config.yaml
arch: "conformer"
model: "audio frame classifier"
dataset: "synthesized solo parts of chorales (CocoChorales)"
train_examples: 39062
n_mels: 40
hop_length: 160
input: "log_mel"
spec_augment: false
win_length: 400
num_classes: 73
output_stride: 4
norm: "rmsnorm"
hidden_act: "gelu"
mlp_ratio: 4
head_dim: 64
fused_qkv: true
qk_norm: false
inner_norm: false
moe: "top_k"
drop_path: 0.15
num_experts: 8
moe_every: 2
expert_mlp_ratio: 1
experts_per_token: 2
shared_expert: false
subsampling: 4
layers: 8
width: 160
positions: "learned"
kernel_size: 9
residual_init: "none"
optimizer: "adamw"
learning_rate: 0.0011
beta1: 0.95
beta2: 0.99
eps: 1e-06
max_grad_norm: 1.0
cautious_weight_decay: true
max_steps: 17100
batch_size: 128
epochs: 56.0
lr_schedule: "cosine"
final_lr_fraction: 0
warmup_steps: 510
weight_decay: 0.1
Rows from block 5 of a small audio frame classifier, named by matrix and row number. Rows with one number within an expert belong to one neuron, the router's apart. Each number is 500 + 40 x the weight over its row's rms, rounded and kept within 0 to 999. All counts start at 0. Numbers have three digits each. After the name is the row's rms in percent of the matrix's.
Before each expert's rows are labels from the 100 clips, of 14976, where the router gives the expert most weight on average: "responds to" is what is common among them; "peak on" is the class under the peak. Only what is clearly more common there than usual is listed. The data: synthesized solo parts of chorales (CocoChorales). In brackets: how many of the 100, against the usual share in percent.
# router: router (model.blocks.5.mlp.router.weight, 8x160), inputs 0-159
# up: expert up (model.blocks.5.mlp.up, 8x160x160), inputs 0-159
# down: expert down (model.blocks.5.mlp.down, 8x160x160, transposed), outputs 0-159

# expert 5
responds to: note E5 (41 vs 7.4)
peak on: silence (100 vs 12.2)
router.5 108:454482440520420511545508527497581539473522440555478510483558537516445468545474447484534499491561533557456548503485557497414490481504546481536533530495504525483519459494555503432432575501454410513551561436462527531468493478533447461570520515626477512519552471452547524543454526495506548512541570506482509489546514487465532484462497445450522517592584533449477526564508470498550548509553526546547497493544539546524506499449515480532482484518549532467545549486544520471535528525446520
up.0 081:489499524506462529560488503525542487509548560583516581490464514510509529556487544509488490465478433494455480451428449402498607536456502564469475484501495491495510488576444509540464497544517501445504516512518518499505490499505608497540507521420430489524487490508599540534500522580536440490462578422502521468539524543457468552539519503546464429461500534475440453504522500500488526582511525478473540501530558516522538479424448524488473516404543457493509443522443492464484485560536469
down.0 074:555520458554499518511481528514517539473529470469448504514528503478535487554484495537498500470568471467547399443484547422508480463492548537492502483469491446508523535510560434500519427550480443496469496429539431492414523483500532512457489516520476509425500428509470505563476544534489497531489503525487481442495406505488445446425557540512512543464578513473484440506514472570557489469542516535489417515515488527513490542472458452457519493532395524515469563459541455458542433543412426
up.1 125:492499537466540587560563556526408443504441553567485456447467448474545545441478492524467557523544520519501484469528501497524512508567512434454491515463490513526465529506526401532456568458499462432462490494450465484445536476511516507563523529491462501443537448490477532526476522429538413503506498440487466506512496522480458453475514538456517401443485515484430556454466442549510461445502555424463418443520490491511482477490479406476505535503503476533513489436494514498489515541458436
down.1 133:532465490404534626525511522481603528525488550540443499505417479526467507437503461502480501489555500495516472493517468491519468499467477493473521527585491533503533539484577440481510542519472507545479521578556453500487511454456546475504527595562519536460480457489493520599516506473507582483509485454483502484526504522566482477549584440455403525517464491505514453489469420456477469494571556466523453536507439469484477530550428499488489470466517451499501477498490475517540520548460408
up.2 095:494519524569473505488467447526498503410586467488523524533508533564517490527448466504482507530416470471443517531421436470504509508508484447518525482499493518494525473470468511453469404553499444533444492474470502443526548550535494523479497471525522513581535465463567557507447465465528490513547545510501494540491512410478546510462531540546522525579533519533503491526421528484498429594502491573544554506470494524469512525464504580432442534567527562480518550563484532470596484537489571
down.2 088:505492553535509469467538428485478581508537358453501522475474519501523503560508449501461431517526501450446537501532515502529485451470466480472474517538540490534522535502474527553516411495545534507576501451523543507461513480545490496551438558523482538467495532453511445471477489469520432514418470492446510508521551567499508560529455489506541444537548430491509591500559515490538549485459383546537596453475459504469449520539558453515497533432449526489506522468508481498541524482443535
up.3 150:458532504469448532540436445543505511525476456566499557500522552505478503511469544486504496476525493527395479499443508481551505408498515477532522534463523498449523495484464490419416536440515406486522473487543500463544525480505512462515517575538496479524529447443560484528477497493483514494513556466482530500547591477541470575460465499503523555553484610484475503463477528496603499557499536450413502446525470532517567469485515501497460500603503508454512587481513556490500527444422520
down.3 147:503494513422473452468507431550462570532542434500466494534503504452506531470564471488532469528550525495377596528461509470528467492537461463509431527493487446472503514475428484421464452452465501501559443505476492467479494507566458462568548540517487506506459520452502416524507509505516481566459469492391467485524528518499507511503448511466542529527491534442497554475461549442538587507534501551531547491503454580492469523576473517496485496515456483480429531495476512463521599463440456
up.4 087:443587482541500480443566513467490463530493581538467498499537503533512492490475528550557464464558488470533489549441429487455482490470486443476506449449467521465518485463506429502407543529509561466508553533512514481485481472484538603484519434536534461404488481491498544530466424475550519505544459476468578448481444478498469554517492460582492468530490568515373464513528498513511477559489501476424423538509464520481533463512530503481496570512502502504546538468506438462496452496580512
down.4 073:450451529558546476550501471494549503504517508431510567431535481447515456503435522493478581505430487491573487521494464513466522453538460503528512453433545463456431489498481499514503474571500547504474523424437553543545538498484514509479498523483559527473443507489459507444479446498537486518536472540576473533492487491542571528566540485459472518564489515499475523519583479535418456536462441480506608499530562505397518436528478514486500466446497541552564535463489422474460517497531570
up.5 102:488484465541465543452498412499476498484520550507497456554499589490480456497496545541548458413527465532456458496419537456448519445451495523525516468427480536481510485420508507471516527529534558510531463439536548440489425467477531447456510578586502487446520456447551441543482467493496477523540473541485529493532578483502473524496422528532564500462510542514441500539504555517594500536501484527492425550527542519492530527518533529431421493534420479522566560513487496496522518488430490
down.5 099:508501450420453432460518433560466544528499430529530508466593536436478473490572417468505483521512465486488572531512532514535512491530469502482484492532489494472478528470492509469494495433502496555533496504495514501478488592547442528508479500576565590533476484476478485476526466509544570572501442570441514483577558544505517580495448598497537560542476469481510499498521416447568505506540476532525498501512460499435472539608549534512450499485520529510453478511492486475501558499430530
up.6 112:389484488567480476528469424515546521492493442574557490491516563503497497534471476498489455479547521535386536493448503469487501485462474457494535520462505463501477486504569495486411550505447495453570490504470530524479526434526488469557475522526498444542522446420555513484451509436509471478500529435476515470523492543471472516451511505519543595554536574482472508482500495475523469549470545504441563487537457519470523460509561558494483509618567558498557593520505560455486504530466485
down.6 120:524503573408469431494538473607485529496539448496488476500545490496455541469546421541515507513560507457401599519473541482509529483567489479557464550548498453510498489497465540486476442478477477498576487493499539435527519567597498441518567540484441515548455448470513488491521503538567471580465457506447507489530561572499517528501452503465519508514471484487483560537484536456557514509516488523547508477500495518465465500593539556503458478549481482488466530511513439476498587564446473
up.7 096:478455417592527491504525542507514525532476439486485448527501589472504564507490586622511459481526453517525493491490488530401513493512516513528489538448538465441504496524527443503514454523504486448539420473507490494557504553500463492514483477578409534563490552533443449498527449482529471544509530449573514507578493516536391533512447514498582540510528505487533559500519538453540492531470513572454531549466501526460469531534519506454490524457471527523492535475552477465489466420557495
down.7 098:521557500476477511507475487510448497496505533541517504506553487525559446497499537477503505469500474488568476501522436578546500527491422493479422534508538482507529552523504510500548446496447546492516444486423511514513456516526546453476491488482513406505463488441471482502556484507507585518552503505530584520487513408510482528469462508508541427448531472514535530518535479461440485479441382441455448546404600519464499483500512455428455526443465466520562446511513473472560405451525550
up.8 137:419530522544473500548461409526517502503499431538521480478492562493511497473526469500514462429547500528422509479441517459503515448499515467567480509448531474463472475511477476492398520443483486492594471501502505484506502478497507436530537554568494483516540444433577469499468483472490499488475553448442521507529566518506526510411494449485568577532532570460515522484455520511564506542517503482515506502541482563424535477522545507468468526595483547436506632465502589498510517527456508
down.8 145:443507529408446441488542408547439554517508487488471515532530497474482532494533470517547438542558518505367608515460529482507480533522483466524443530518496496476489499466440509454510468433459483525541520512478525475475491570566472442547554559475435525573466442473483484534537497515546485595450479487444521450519533548465534515470474532460531527508467503475494580541483520457556566520494483557531528494528496560509484499617516548506486480526459496488466509506527511532495579499441489

# expert 2
responds to: note D#5 (68 vs 8.6); instrument: violin (35 vs 14); trumpet (32 vs 8); note F#5 (26 vs 6.8)
peak on: D#5 (68 vs 3)
router.2 106:516519393484554557517419493437470486505446429517475491524514477480461545467478427449466507566528500534543530423517484527506517451527532586432519506487502526498464525483500491428520515494529455513472434520476492487439497470448526507495487517540497427447478483539518503498521534500504501580569519478552421520426513500520431550521458585546496437507452487492484487438479520470502438480445536492388430479473435511529488475551475524540478547486522472476460480475482539437556471392484523
up.0 099:495479473536512557469518527495529491501502502443525524460593538550502459496523491559458530454511468507535529512495454577454506535533503458518499504468470479501464460463491484575480527563534541560512512483517535517530498535530475526495493464433453554614528458534450476497467515518428480504506525573477498535448438495536447476421469480510506555542470412533492487505496526487477426560509457560499547556471520495514444473495581562516510480550473537511496521505465374507573520489652496
down.0 094:590483533457504476498505562541566466468530545487417538517487518506519531488548493544517545491485497504425447523457493546472522489530514421584527508520493475560462483512507579537583425495480504471460515498489467508477525525474583465488539535503463519568433533550461534494507447477507451471516450495519494555490484491599467468494508514510461496515537500588513477540506523486523527465502470543562534468504624523554446539488485455548465438466555560521538543415476414552500466530525431
up.1 110:559515571446512466494540503521524467556550520549496593409454446537485475474477443488469528574456536486497458516509480441538547454500438519500478490532507469552473474510460482472457491475447505499515494573423519454469528461461521487515565500435517453450536478462517545467487498543556527487536592547498433525495510416556478488541502488482457514521531523568523461533574442565568519515524461479527585517520515406507515453501496433464542512518516523528563451485411529554489514517456538
down.1 098:497523503621487484526507513509477515545462491560589480489465532517491513489422482492468504444513503496582545492482529509533516454492499541536534386496450557559470528421547462490468440466520523510487469496494514506484524491394491568469463562499536436463613425533503513493477495503494513466545535534447493509477449492504495526488492499487462544589500504493537434470507506528511383528489427540497460540441476479522443480526572486435485593559500538545461464488477502534478526501548496
up.2 086:460471510627505490531572545489506507449472567560534455432537530497532492416554491429461413493560464522486463497498529507506487474476481557557480451582495555517495457490489483537465427513489514565508465502511585518459500462487499534499504437414495574516546495499505498493498451552542438555519510552527439488561483528468518525443515480490568521452502528490537543540457508524474458417568523502481476517521468469497511540504517571471582588536560472535495493538482478471522448549465493
down.2 078:493521460484518582546506432603550458422460541526485470551549466521532542582514483511507463564491479547505471461469435481468539502462531511410499576483436485482526507467488453461531498542509524513473482548532465435492468484475502427539452513458523508484533421484479546584522514467456485498511447499476525482495501443459522491544527447521489420481480587508609522491485503469518498499543416496448498546457522452503498485455422513499550505506562444501507608499560539497477465555498505
up.3 108:553520540517494557518514506491499493464487486554489506512474435499468510441509617563540529500486444535523492537492427592528519548444609509505480554461476458544484492566451479589412491488490503473428471507501561448500499461567540415551539493512497511559484559469487498440541520454553471477472519510528470625477548488496462516466473494465536451461504518480491554489465518504430461531525517483505519521490496549568521552424506449535507475463564469571504543462533532505474458534510498
down.3 116:473487509491528539506424517461441545580420434533498548541522447510511542458517548472514497503533467485490494514478477534582515472512488463510470568510560501516530506531485468524507575463505407471525497531565490495503449472517542464497610536421471500498423541462574488561515511509539543487428488563452526463530553561523457495537526515546436457503515522461443492537459494530438585516460571433540475455530492493516547471444457533475484504563456504480552437506438545564519492480501459
up.4 082:525504512553447513487509517537504462503539521477457528508498466554494458520505567575457502447453486502431523542458460455477519522451485466495401522471535524449536434514461525572469508529508531488566583552470456505552548629467534491503521507533525533518507447467532497505474468510478546446495585538489548490547505444556456497506538424504465541483498523567487468482532515540549516468548457449498596505504525523487567551451502514534482539544537532549574525468392416539490470502473510
down.4 067:484458542463439495464489478534501464518524567498579450468469512496517512449464477506474450543457464425523503445521467506457433531512512575468531441502486529518589465544522527483446495518540492524498508563546500504529424409499544501573425524509574564506586474493438584500485467510472547475519506467492518484560480541467459417534495475547397485509500453488525573520464535470470539526529499593537509551491488540469437498540483490509418457541498474420534503487511501447479555523501469
up.5 078:489512608523560489486488503592491477510536509526435515489476422526546507549454459571471541504500476569488497544470466496492504557531517468505496585414505466441497452524454463539462473519511517419492530476494531489553514512455551468482543516481471546479493448530510480480470519451530396502488471523520492577513529473555468470469504495532505508453492609532452503516495516503525487576478459487494558497462663494486480494539492506561447527492493478555559526437445527485488571552552488
down.5 076:497478526447417510499461532537498498450530554516534446498458547597531499545465420538476548541538524425510439510457474504499429533491505456560535474480395467522515474505503558479506432555508513499516459502568478486449493467515483480413489543500522542413529463429575483474456513473516479418499469547526467516505390517510530522444553527492527457515493521526548505442511490493534547572475525479551528544441468510528559532564509497506513454413514527488548519453436442502499491490455521
up.6 088:493448504512462501581489554514519481544536454519514460475497456465513569473533511490519519572478466505485466517501442489511476582423481488500506567427454512543443507550521510514456495516498517527477549434518563504511580490538538443556512444488492507503494491496540451498513554448548487473505543494536477587464531453429486492480452515408518527500491442515500577509423508463532443576554544446507542451448570593504510545414487519506469502502530490481515582463472546491513433574559452
down.6 073:445518509488478511525436568410465520498467526506495502541433493418541462486533519450532464447489484509471404492498476535528584485573481437544482536519561469495536537474544516527631550494455446561552486475503469590493460503496516485555511553504500465487542524475415456468447474470516522482483460454535449464577506500535482496444533484484522435463542530503468551534528502483445472564494484469453442568482455488478572501512421529555513568472527483505503479469474515515506578493455513
up.7 121:423494506591460477596472483478500531504458539538519487543453519476549532487503456521526418482477448500457524494541459452507585571507461447478510515487535518487526510582443497573461574476512505503522498523477470508494533535424470529515454530541464478521503494465473547517491467515460411486493448443520513498606483494452440529440533459496514580485467578488521490466441493458438453446535500423487489438435476503424499458521490502419491545578497468493523543578487480533480460524491498
down.7 120:519487514561485518541537433564426457543471467573501458440415499450513519492452467459567520534480400491502491496524489456483554455562494516423470493468538508512526567524459454500541516488475504528567453489503567510478461472461485480519507474434518451529431495488559527517531456534483535425510529487476503524489474485510559462557550531588506525429506570513559528445495527540498461455578467533469445474439485573467485505531445532465481549536537508495547536558539528448515498536503598
up.8 103:556504463492553485531577478545514450502533508536499504524494427510524555540510428553503555528495564513450497498440551458479495491525526438451463482420462492480468476448472474463511455533521528492520534510466511458543413448472509472482535507533490495407489484547499477480440442484553438447549467504565521500495534476536509489481554529568454471488591556564494531503562500562521501527537468536498465502539637512455423512467476475481487538528488464598508480482451566521551497534535573
down.8 109:455502507384490491512528532536481465468538457555551497518467422562579497527499517469452537495522521497524458472468442498440417522471420445540541465499432481607530562453491515463519422515504474478514543445460497481502562488531534450405539452462539489478563465533496461518491533500492548478544498517569481534502441549459476521521523527467507492558477551509520489425528446491507479504528463515492479453506541360492471520519501545483499499424530518492499482441402476530493495510518480

# expert 1
responds to: note B3 (72 vs 9.4); bassoon (32 vs 8.5); cello (31 vs 9.9); note B2 (25 vs 0.8)
peak on: silence (100 vs 12.2)
router.1 120:572529490510495516442602518545521563412521523549480465539545476523505478541510523478546548460527485554483527529528523457545491484412501488550444563501467554494507512513509525536536460564503568492462464498517588568513516548536464469475513467497561538424460481515559476474514443471507510560560503519486505463521531523504517582505475470482455537459476516453487553551515495565469497421500528534553517578555516492556466525446527511464517527460462476613489511475542495415472449592485479
up.0 093:486509408575496539526456542492502476504528511501538528490513575484492499421546527540463483460522474515486520464555454600470473499510543480514509464475515432455513486532481462469488542472488481571553475497508461469492485503564535551538544517453503506604509524528434486502490557489544474499433555460592464520511501502459480479473473518504577448526458522467503547483455583424439451552473522485412486510399463580503552463519501551478443548564555496472499569512521494495539450435527501
down.0 083:539472452446502522559516527584464420523516514567535508561532512463592510601494497480530484450541493503529459489506496505499451456538443455498487526506456504529546540481475508470555493536508490467479459521550511501523466475495588546520480510467491414495538463561495488537429514529441501498572457491473497491518432470423484548604519486588494461483467542526521459488485504503581474586518495489517473557486505486585563472527457525559517531495495373484431485487478499501424492528508518
up.1 099:479536487549501510505505509493481534496447471589520511494539540517559536431507503498470543542577469487456451491476475482487558485506512545525505517508542481474496471550473478457406528517427482492522478433507573469460437529524484496566557533528429514469495521457475550501530558452553486508495515491487451467500501590549470486413459520483612545469450540473420486505497589431558436508523532483451474544487460480509522439492542465540490569520507469528560585462530486475414522512468432
down.1 108:498502463490511486441500477436598476529508554462503446519548485485419518533448489443560520451437482538563583547542491563484504484584521439461506480588449505459521521445500472468474416478477579578491516551488473536503456462475544529511480415470581505501522418430452549496440511483482562500503516477537482474472447524557581470449513573557449475467478484495580498488504501480466562541492465507507526525475492479472502491527512483425481530474518602483494493496519502482497510488465500
up.2 088:521479520558536422502423450474542439545478509498568520473483494489501476513471539508485520502469441449470483476512528507490499515470423512529526489421556517437529507535456504481481480492433588516559538535520559474506540414496538540475511522473518428508498522480478449486448490522511565421520501530508538510502510472444498419554512438537467592595550531512522459496527540549459474518509517486426517478438461457417544441494512533483505565556566547505542517538410455501518445438535530
down.2 099:600565493529519594538488508481504553482490516535505532489490534361553454482478545493509554526498460552547533477453475523492528492502464503461538531466539511493484484534492491490515562513485502542510479441425506541459511470561535481491535449502498500540500578488477434494497491447453562413520527507505437450465479421491449532484505447480501438403472488486439486527547524514503476478496489481522527550503441396537565495554451532441471496448481479556515517567545503536394460524491534
up.3 091:444493526546512500488528511464576497526510491561512533536502439449512609415465458490516575530513467485479413445464466559491573483467492515537484523475498435548495469584527426463445514540438516437446415481535542465469515492446503493582523538512493484478533522510492501523506521437546463475482469426476484549486507500514464505480462540444592558506532568516452523482506564478522473517562535526472470485463457503472500527430510488516495507493555484499517632426478525517478459531521456
down.3 105:433508507547503446497513499449548460491457503459501477521517473489474567537436519508534539463473506557536574524487452542504534405561490456466543481515479456550512498504478491496490400451443544536510529499478460526447449500568551510447459438557541511562514443482440545488462480462512524481474508489523457503470427525542489474451514530527512527459415489490575518425464492470472585552471494526530509534484508564489531470549500467477496580503579608566551554436570464506491486477486479
up.4 085:474498526498540478527481455466500501491535498434514572496464492539484519496507463552462515505471502402484468521554465512496543502503464509483488447496517519480562509514483514528478555491441533494567497547403468515501553452399491552505506496513510475499561506441434546542493452522579472417511528485529541483519488462487502483518524505601456411576470500533438463485485512496468494471414468407504509550434570511438505430543504540442523512526574516497555443543437485537492498463502608
down.4 088:511482520506476549556457438487516565480478511480476526472459499407412465469548530520494548496492509487541537486450565527468474458520478520454453563463522513579483508481554508462572512515519487547554492484474470461391523540548567519465498468568517512503528500434507451500529532511512572469491535484560490445471525447447509572514548511547604420436475449468477475495520568525503542515494552459508430513520452403538502485535490514456589549427505463495489530564481497509505517453485522
up.5 104:465456507526558467492482530508546469523542488458534489413525562459505534463503527518489512511481434506529551463559521574434479501658448562525575430518515505482491499486490506421455474539522515555537502508475493540495517462540447525474469487502532500561525436513491517481517480503471526455501461493490482452469432484468476527488519473509529533580444548481483453489530555474502453564436502551427564490483499484543488467603505574535494524582492600469480583516492532501485560462481516
down.5 109:586497473562451544378496544519481527524629447534550491558508515506499503549471533465519515514486438545519472542478416535496501523466511491530562549403537460492497532502553514530508512466519531519442468456500542529518490449562511481556461417503498532500480598491448456543525493512447488465549472465582494509454486525509465487564461533472494491433464482439513527523534482518495535552474523521518508547496503443587507492488475471512457518519508491566546552579557522484423451527522528
up.6 100:494501433502461497544496501483480493551475552532524458518397472478528500537626476528512497563502575537552483484516508447467445513546500439483470554541477524481447484514505531538476511523534526474477543508512421419489531532444518541507415476477489588466514458455587476488464482415503416479468448496491491525533495568449503500425526434490549464471491444489480532446492494551482504449451447466473463418472521549492453482554483488469464479530442469517552488572486474463567485531461468
down.6 106:500471485465480484512413535543400532514441502493492458512473535469466509498505467502549463495444515462493487489588540477478507501445426469528472524578541526543552506471461471503575505534510522505459503528605466492465534506446570496464541543494541501552522497537507475566540487513434534449550477584432493420485507491526503549564502473535429549611529525543439483527491488538524502556531561517519496506527535432537494498522456544529471447531446563420482479504488455508562477469563546
up.7 092:483457499570516517483500536584468485576554512493498540563523466446571536475471497582512548489438495509487481529560500543537542498554532480512489456417496490524510491584472522487478524499527552531523509474514470566476358488498560488463466484513480487522504496539497498516497528557508476493495453514482418514485513477448503530491492488542493453513393534493484533441453554456454473578524564482434484502423528617589541447530470505466460481541541525503455541521518533466465523572519508
down.7 079:449501557528573493503465509448512476547439450493542498481487505509507466421516468586458465489438592458489514491505450525527532509533460474518447478451506496521487509485508463565493534450468462478503546546430485451538528493463506506527489508480472555533456587512550614484462540506526467445457600473529567519512559490511478517532525495489515548615480484532438500459495464473448442538510496463474519496421568480478485523552434524476474492534479533428508493539369494492498515506546457
up.8 108:492501516565524439520423476471538462511464500452507544438489469494467444514467510491466495470447443452480481530506479507556558485508437508531504459393504582489573508485481516506479535474485553471575527512459563503490506438450548504473526475471530485456536482471580518492489455539536545394528559461523567490512444382489532516570551501560454508588538539543465510508516497506530479503544450443465542542501535483421508449477532543440479522540552538496538505553470445503510498506505575
down.8 119:615535506495496604512437443533541591480439546515510530477500486439524454527502535523512489536511489493544473496421465507483480539502465516436430517429524516490478510565538547484564498535506506530501417488465546523380552536574591508486582481561490497553497586456482422526524503501447539435544500492543481461491511458456489538548495466552532450473502506453469480518495527546530495485474516452516447494495480458533550477540449542449482452475464497485507506554493506489480463507519573

# expert 6
responds to: note A4 (57 vs 8.7); note E4 (43 vs 8.8); viola (25 vs 8.6)
peak on: A4 (57 vs 3.5); E4 (43 vs 3)
router.6 089:488513543581479493486477539517504484518457425565477475530517470528497523453472562563524470477504427492448501485510487564479510516562413512482497539530580488476527498514505465549467591472466520534548472495532524515454491498571416509513504497508406496573504472502435494493480568484506503429479564486572492511520535524450500512441470482571524509455506519493424511521480437465447470541565580490456458472436449530434498422481524523469496585453587527519530562514457477495539470538451519
up.0 133:531542425487495513452519473465565520452532475458476547484551469524482442532508565475481522501584486530512483473461490528447476487425510537490416570478508489510451424510522445511495444525522510486482507517502490541578564519512524492529531563445527475513476544531497467479570499468452535526499523529532471555505548464583513479535457568451532463626571486499570489495492479466507528488433488529496554569494536563525532501467563548529410452514444527522486460440502464545542514428572530
down.0 139:556500478500461514469479491473516517498524468489471529542570458485518477567429548487495518490470447535533501480491431586515444458482538509505431567473427401499493469523508536419540450488473545476506515418475484505537461520500539471487494511527479474434465560510479433525594518503491511520502522525563467561473591485578505504507442549501566396518589503491538562515533540455509507550464503530505499560426544530559552476553490468522500525524525522548470497441525557450540492467525557
up.1 120:494481587492485471503573505490463456559508521548434473459502458471478572500491428563511566587472531553467541498447514458497438515523516457536539531481444473504473513505494473520496467520470530457496569544471522420569508502469513449527479468519508575478486424508553521430526538528516410486596493518489468513449481456514503473524501446512529524500547493511506503517449539579479490493553386526491576480520532494537425549468504462582474485517517420585475462536512467497494476521541441
down.1 111:527445518461497517519507450498501520471559494485474512527438582522456528469533461475490511527427501485502532520433500399460461511511536492530579514520468472511505480525448520409549428505519469560415542497495518485442601474462566472439512473568530616515487466524544512503484569484476538537531530489511475501468472498442574555438493452554524494547472464526502469474516525576476511478498499538547524481495483491526413473521534595467572472470471469471564579510502477500512526529497572
up.2 092:529489556466499524495549482510509473468581521474411512494548468439474523600508527427465506456479512509451549542465513473486467428450543484526442574468503548536432458493527448457492512538569529474466566513473431495508585570517580491474464519525554519543411447584496537496503430476434485503585450463508454579482545449497480521492487511529478492585531473534570460491511483523501487523517479488464463475525533521498475556478486569537510444523497498534515483482494464494489597488540501
down.2 081:449441531548531453514498464447496561561450419547489487465468557465539494532478509559524470509552547524548512479450550534454495508498440563452458538508472491508490537452484436548464508484524572430524489440540500524479525524455456472497475517564470498437453512523564461523567541502489513559526584510534451502533478542548475511549563429460572545440554540470526528553498502516556591502476498498515552474508502486519507462482531472455637545484519507572534482534536552494486483482530459
up.3 092:579498482437528459460508627513478501475446484503492472492521511481490547459463442589510515554494496502470417490410492525432462540536560563557505451512495429561452472537507484415490504531524484457472504435529520412551502487549488484529496477468527465494520547543522511438506514482524490492462510521464449534449480443623535520534457473500535500478508493495481514502467478517533501534479495578533526486510522537493494491486498553605465426496502488580472473512491577538442588482519453
down.3 089:466503506533511488530483464494487445511553472478591517528497481463478473468508493438556529516466504448501516470426449498501468512553488503519449508522495462573503465511462535558527441503491488509503535449476434494495510538537520447456445423605467482501527541452555510561453565523476401545510618518568546492492536541471552507479510459528551485483486502524551532520522520598482523496458504496530537518423478499453504490482514500457561457564511557526539530533499468474582360466500469
up.4 100:523515499526547491558444489479494504494501517516475527554536459466599485492421528512473569439519540434451498517487506521597580461527483483465491453434496588545505504541485515500507542516520525495457512505470524509503459495471586490490468551519513464558485448536523516526488462597547473432624517488495484558465519451491547566553536552536410474484476589501482475436475490507526475544520499506469477570410486482546596454502454525502506527508509517482548448463483553459480488465514477
down.4 101:540528491468533486466489536526432518529484452520469486411525514440484553527478417471451500476483436497468543507485490502527480484567538548543526383514558572504484513502518527399480521486511489468478493516498553466482523520516520474453519439466499477532424482517542508376570557458464570490470482420520504462522566457511511587513496488538496534502537415526455530474465472428485466530461500512479495515420523559528482457572473496516486553440550473501438495420476557521486527524522515
up.5 098:468479533473428488491450525513537500505524550419429597532503520528485476570472424588535468516438537466462505471467508474464487503572485495575513463479419467476459435485495490415508490511479522529544571553540510513496432420492505557511527566473464534461460445508493460486506438517512540479544507507475524513420464448533542489496484467470463499509508501542497560500498519493547476562500485572528572582507568513562524535478483527548501453527460535540509552514454527520495492439604549
down.5 092:476495567556505538588448554437491481518517499552497529535490483484528520552459579557520459564488516471498510500495509467572521484510522473466460553540546566518500534575473508529492527484477479441531521527528488481531519422505469481501486577511499452444517539443555487487425496502527499510427542520555471551515499524515478487506506487440518546485515584527481556523461464547512554483553558460452536508520509510403543482427472450488483554599519543531608485621548487453524490479460523
up.6 092:468455521541530521516545467522525529497558481552463451517447545498496558512469540543487525450509490489516490554448522480484515516467526476471538570433498461444522465510499440561396484507563547416518515505492511453514493482502485466571480441537430518535512525449524442426503459484566429532501563467491510543513567467545446426442431456440533533459555537523480525519469593518498501563449497456485544535495530488471391523473505421439494461533480476513559528510526487493483431501528463
down.6 091:521546487514443480437551555487522496512552495490440534566470447506529525414505550540499527502527446473430450421455472499502442502488489469539561502499472492519500493551458477479511551498513450551515437499439427501483450536480540461442479484465550504467480482503485466486457478505446540555554403452476568509480477424430413442489598482579490534530467471526493476472474559487498464572486427465448526428479531456550497451528503459516460475508455453586523530501481455489538483487520530
up.7 095:487532514518494526505516481550443477484451480523556463517449490578534542496433544610483456485504487479566493518550511538515536477428514561403537474513498477568508502440553488510519525431580495436496428611493510554489469473511480544613468508517504486519464500510545465495453533492563493528467530452511473437487452509447452462475483458521502518457486500490520457475487604439490485589476519529437465477507419475491518489518574504514527553460521494494481543547492489464529416526473471
down.7 103:503523466503491476426526500552509498494571474497454488507475537517432445476488534554427479473541517449455505543501499519518510555459455507510591438554467496557511527486536445427528549510543443509561474527418437506481524517425455458480464448514573435500494468448530480520443462470450587549536429481484552548449461488476467464511558475580473569518506464442481467505512486526575549483513492434439492534470499448529469490513505570575541467461475449462517541515456481535514543527539484
up.8 097:472492541571528481525541496491511483486511470573459529557436465488447608438453537556515510528570485510517481457408427516566496478514487434504563532479464535484510516541494475518443444547449469486511454527490478498484435469527573480499518475485461507548524445463453404504500534536493458558549518443540462550522504497490449488563440497504539539505503593488520517532418618550448454520492490501456486498447500587477459498525524518471442517530560471491514510528532474510522463492508425
down.8 102:560542489584425614457515498506508536484577492527449541552512536533527509541483585509479468489596415508451414454439469516532494530483515470583466508486456453516486402542569463515463534486584460510528466560499558547506524430496495513496486544499515493461463478457506532461474458477551441505436472516483541465479504503476429501467494554591492504457474478494478546498432522451484446478498531529513480489474508488495472527485454515493447513485480482556485532385539502542469499509524521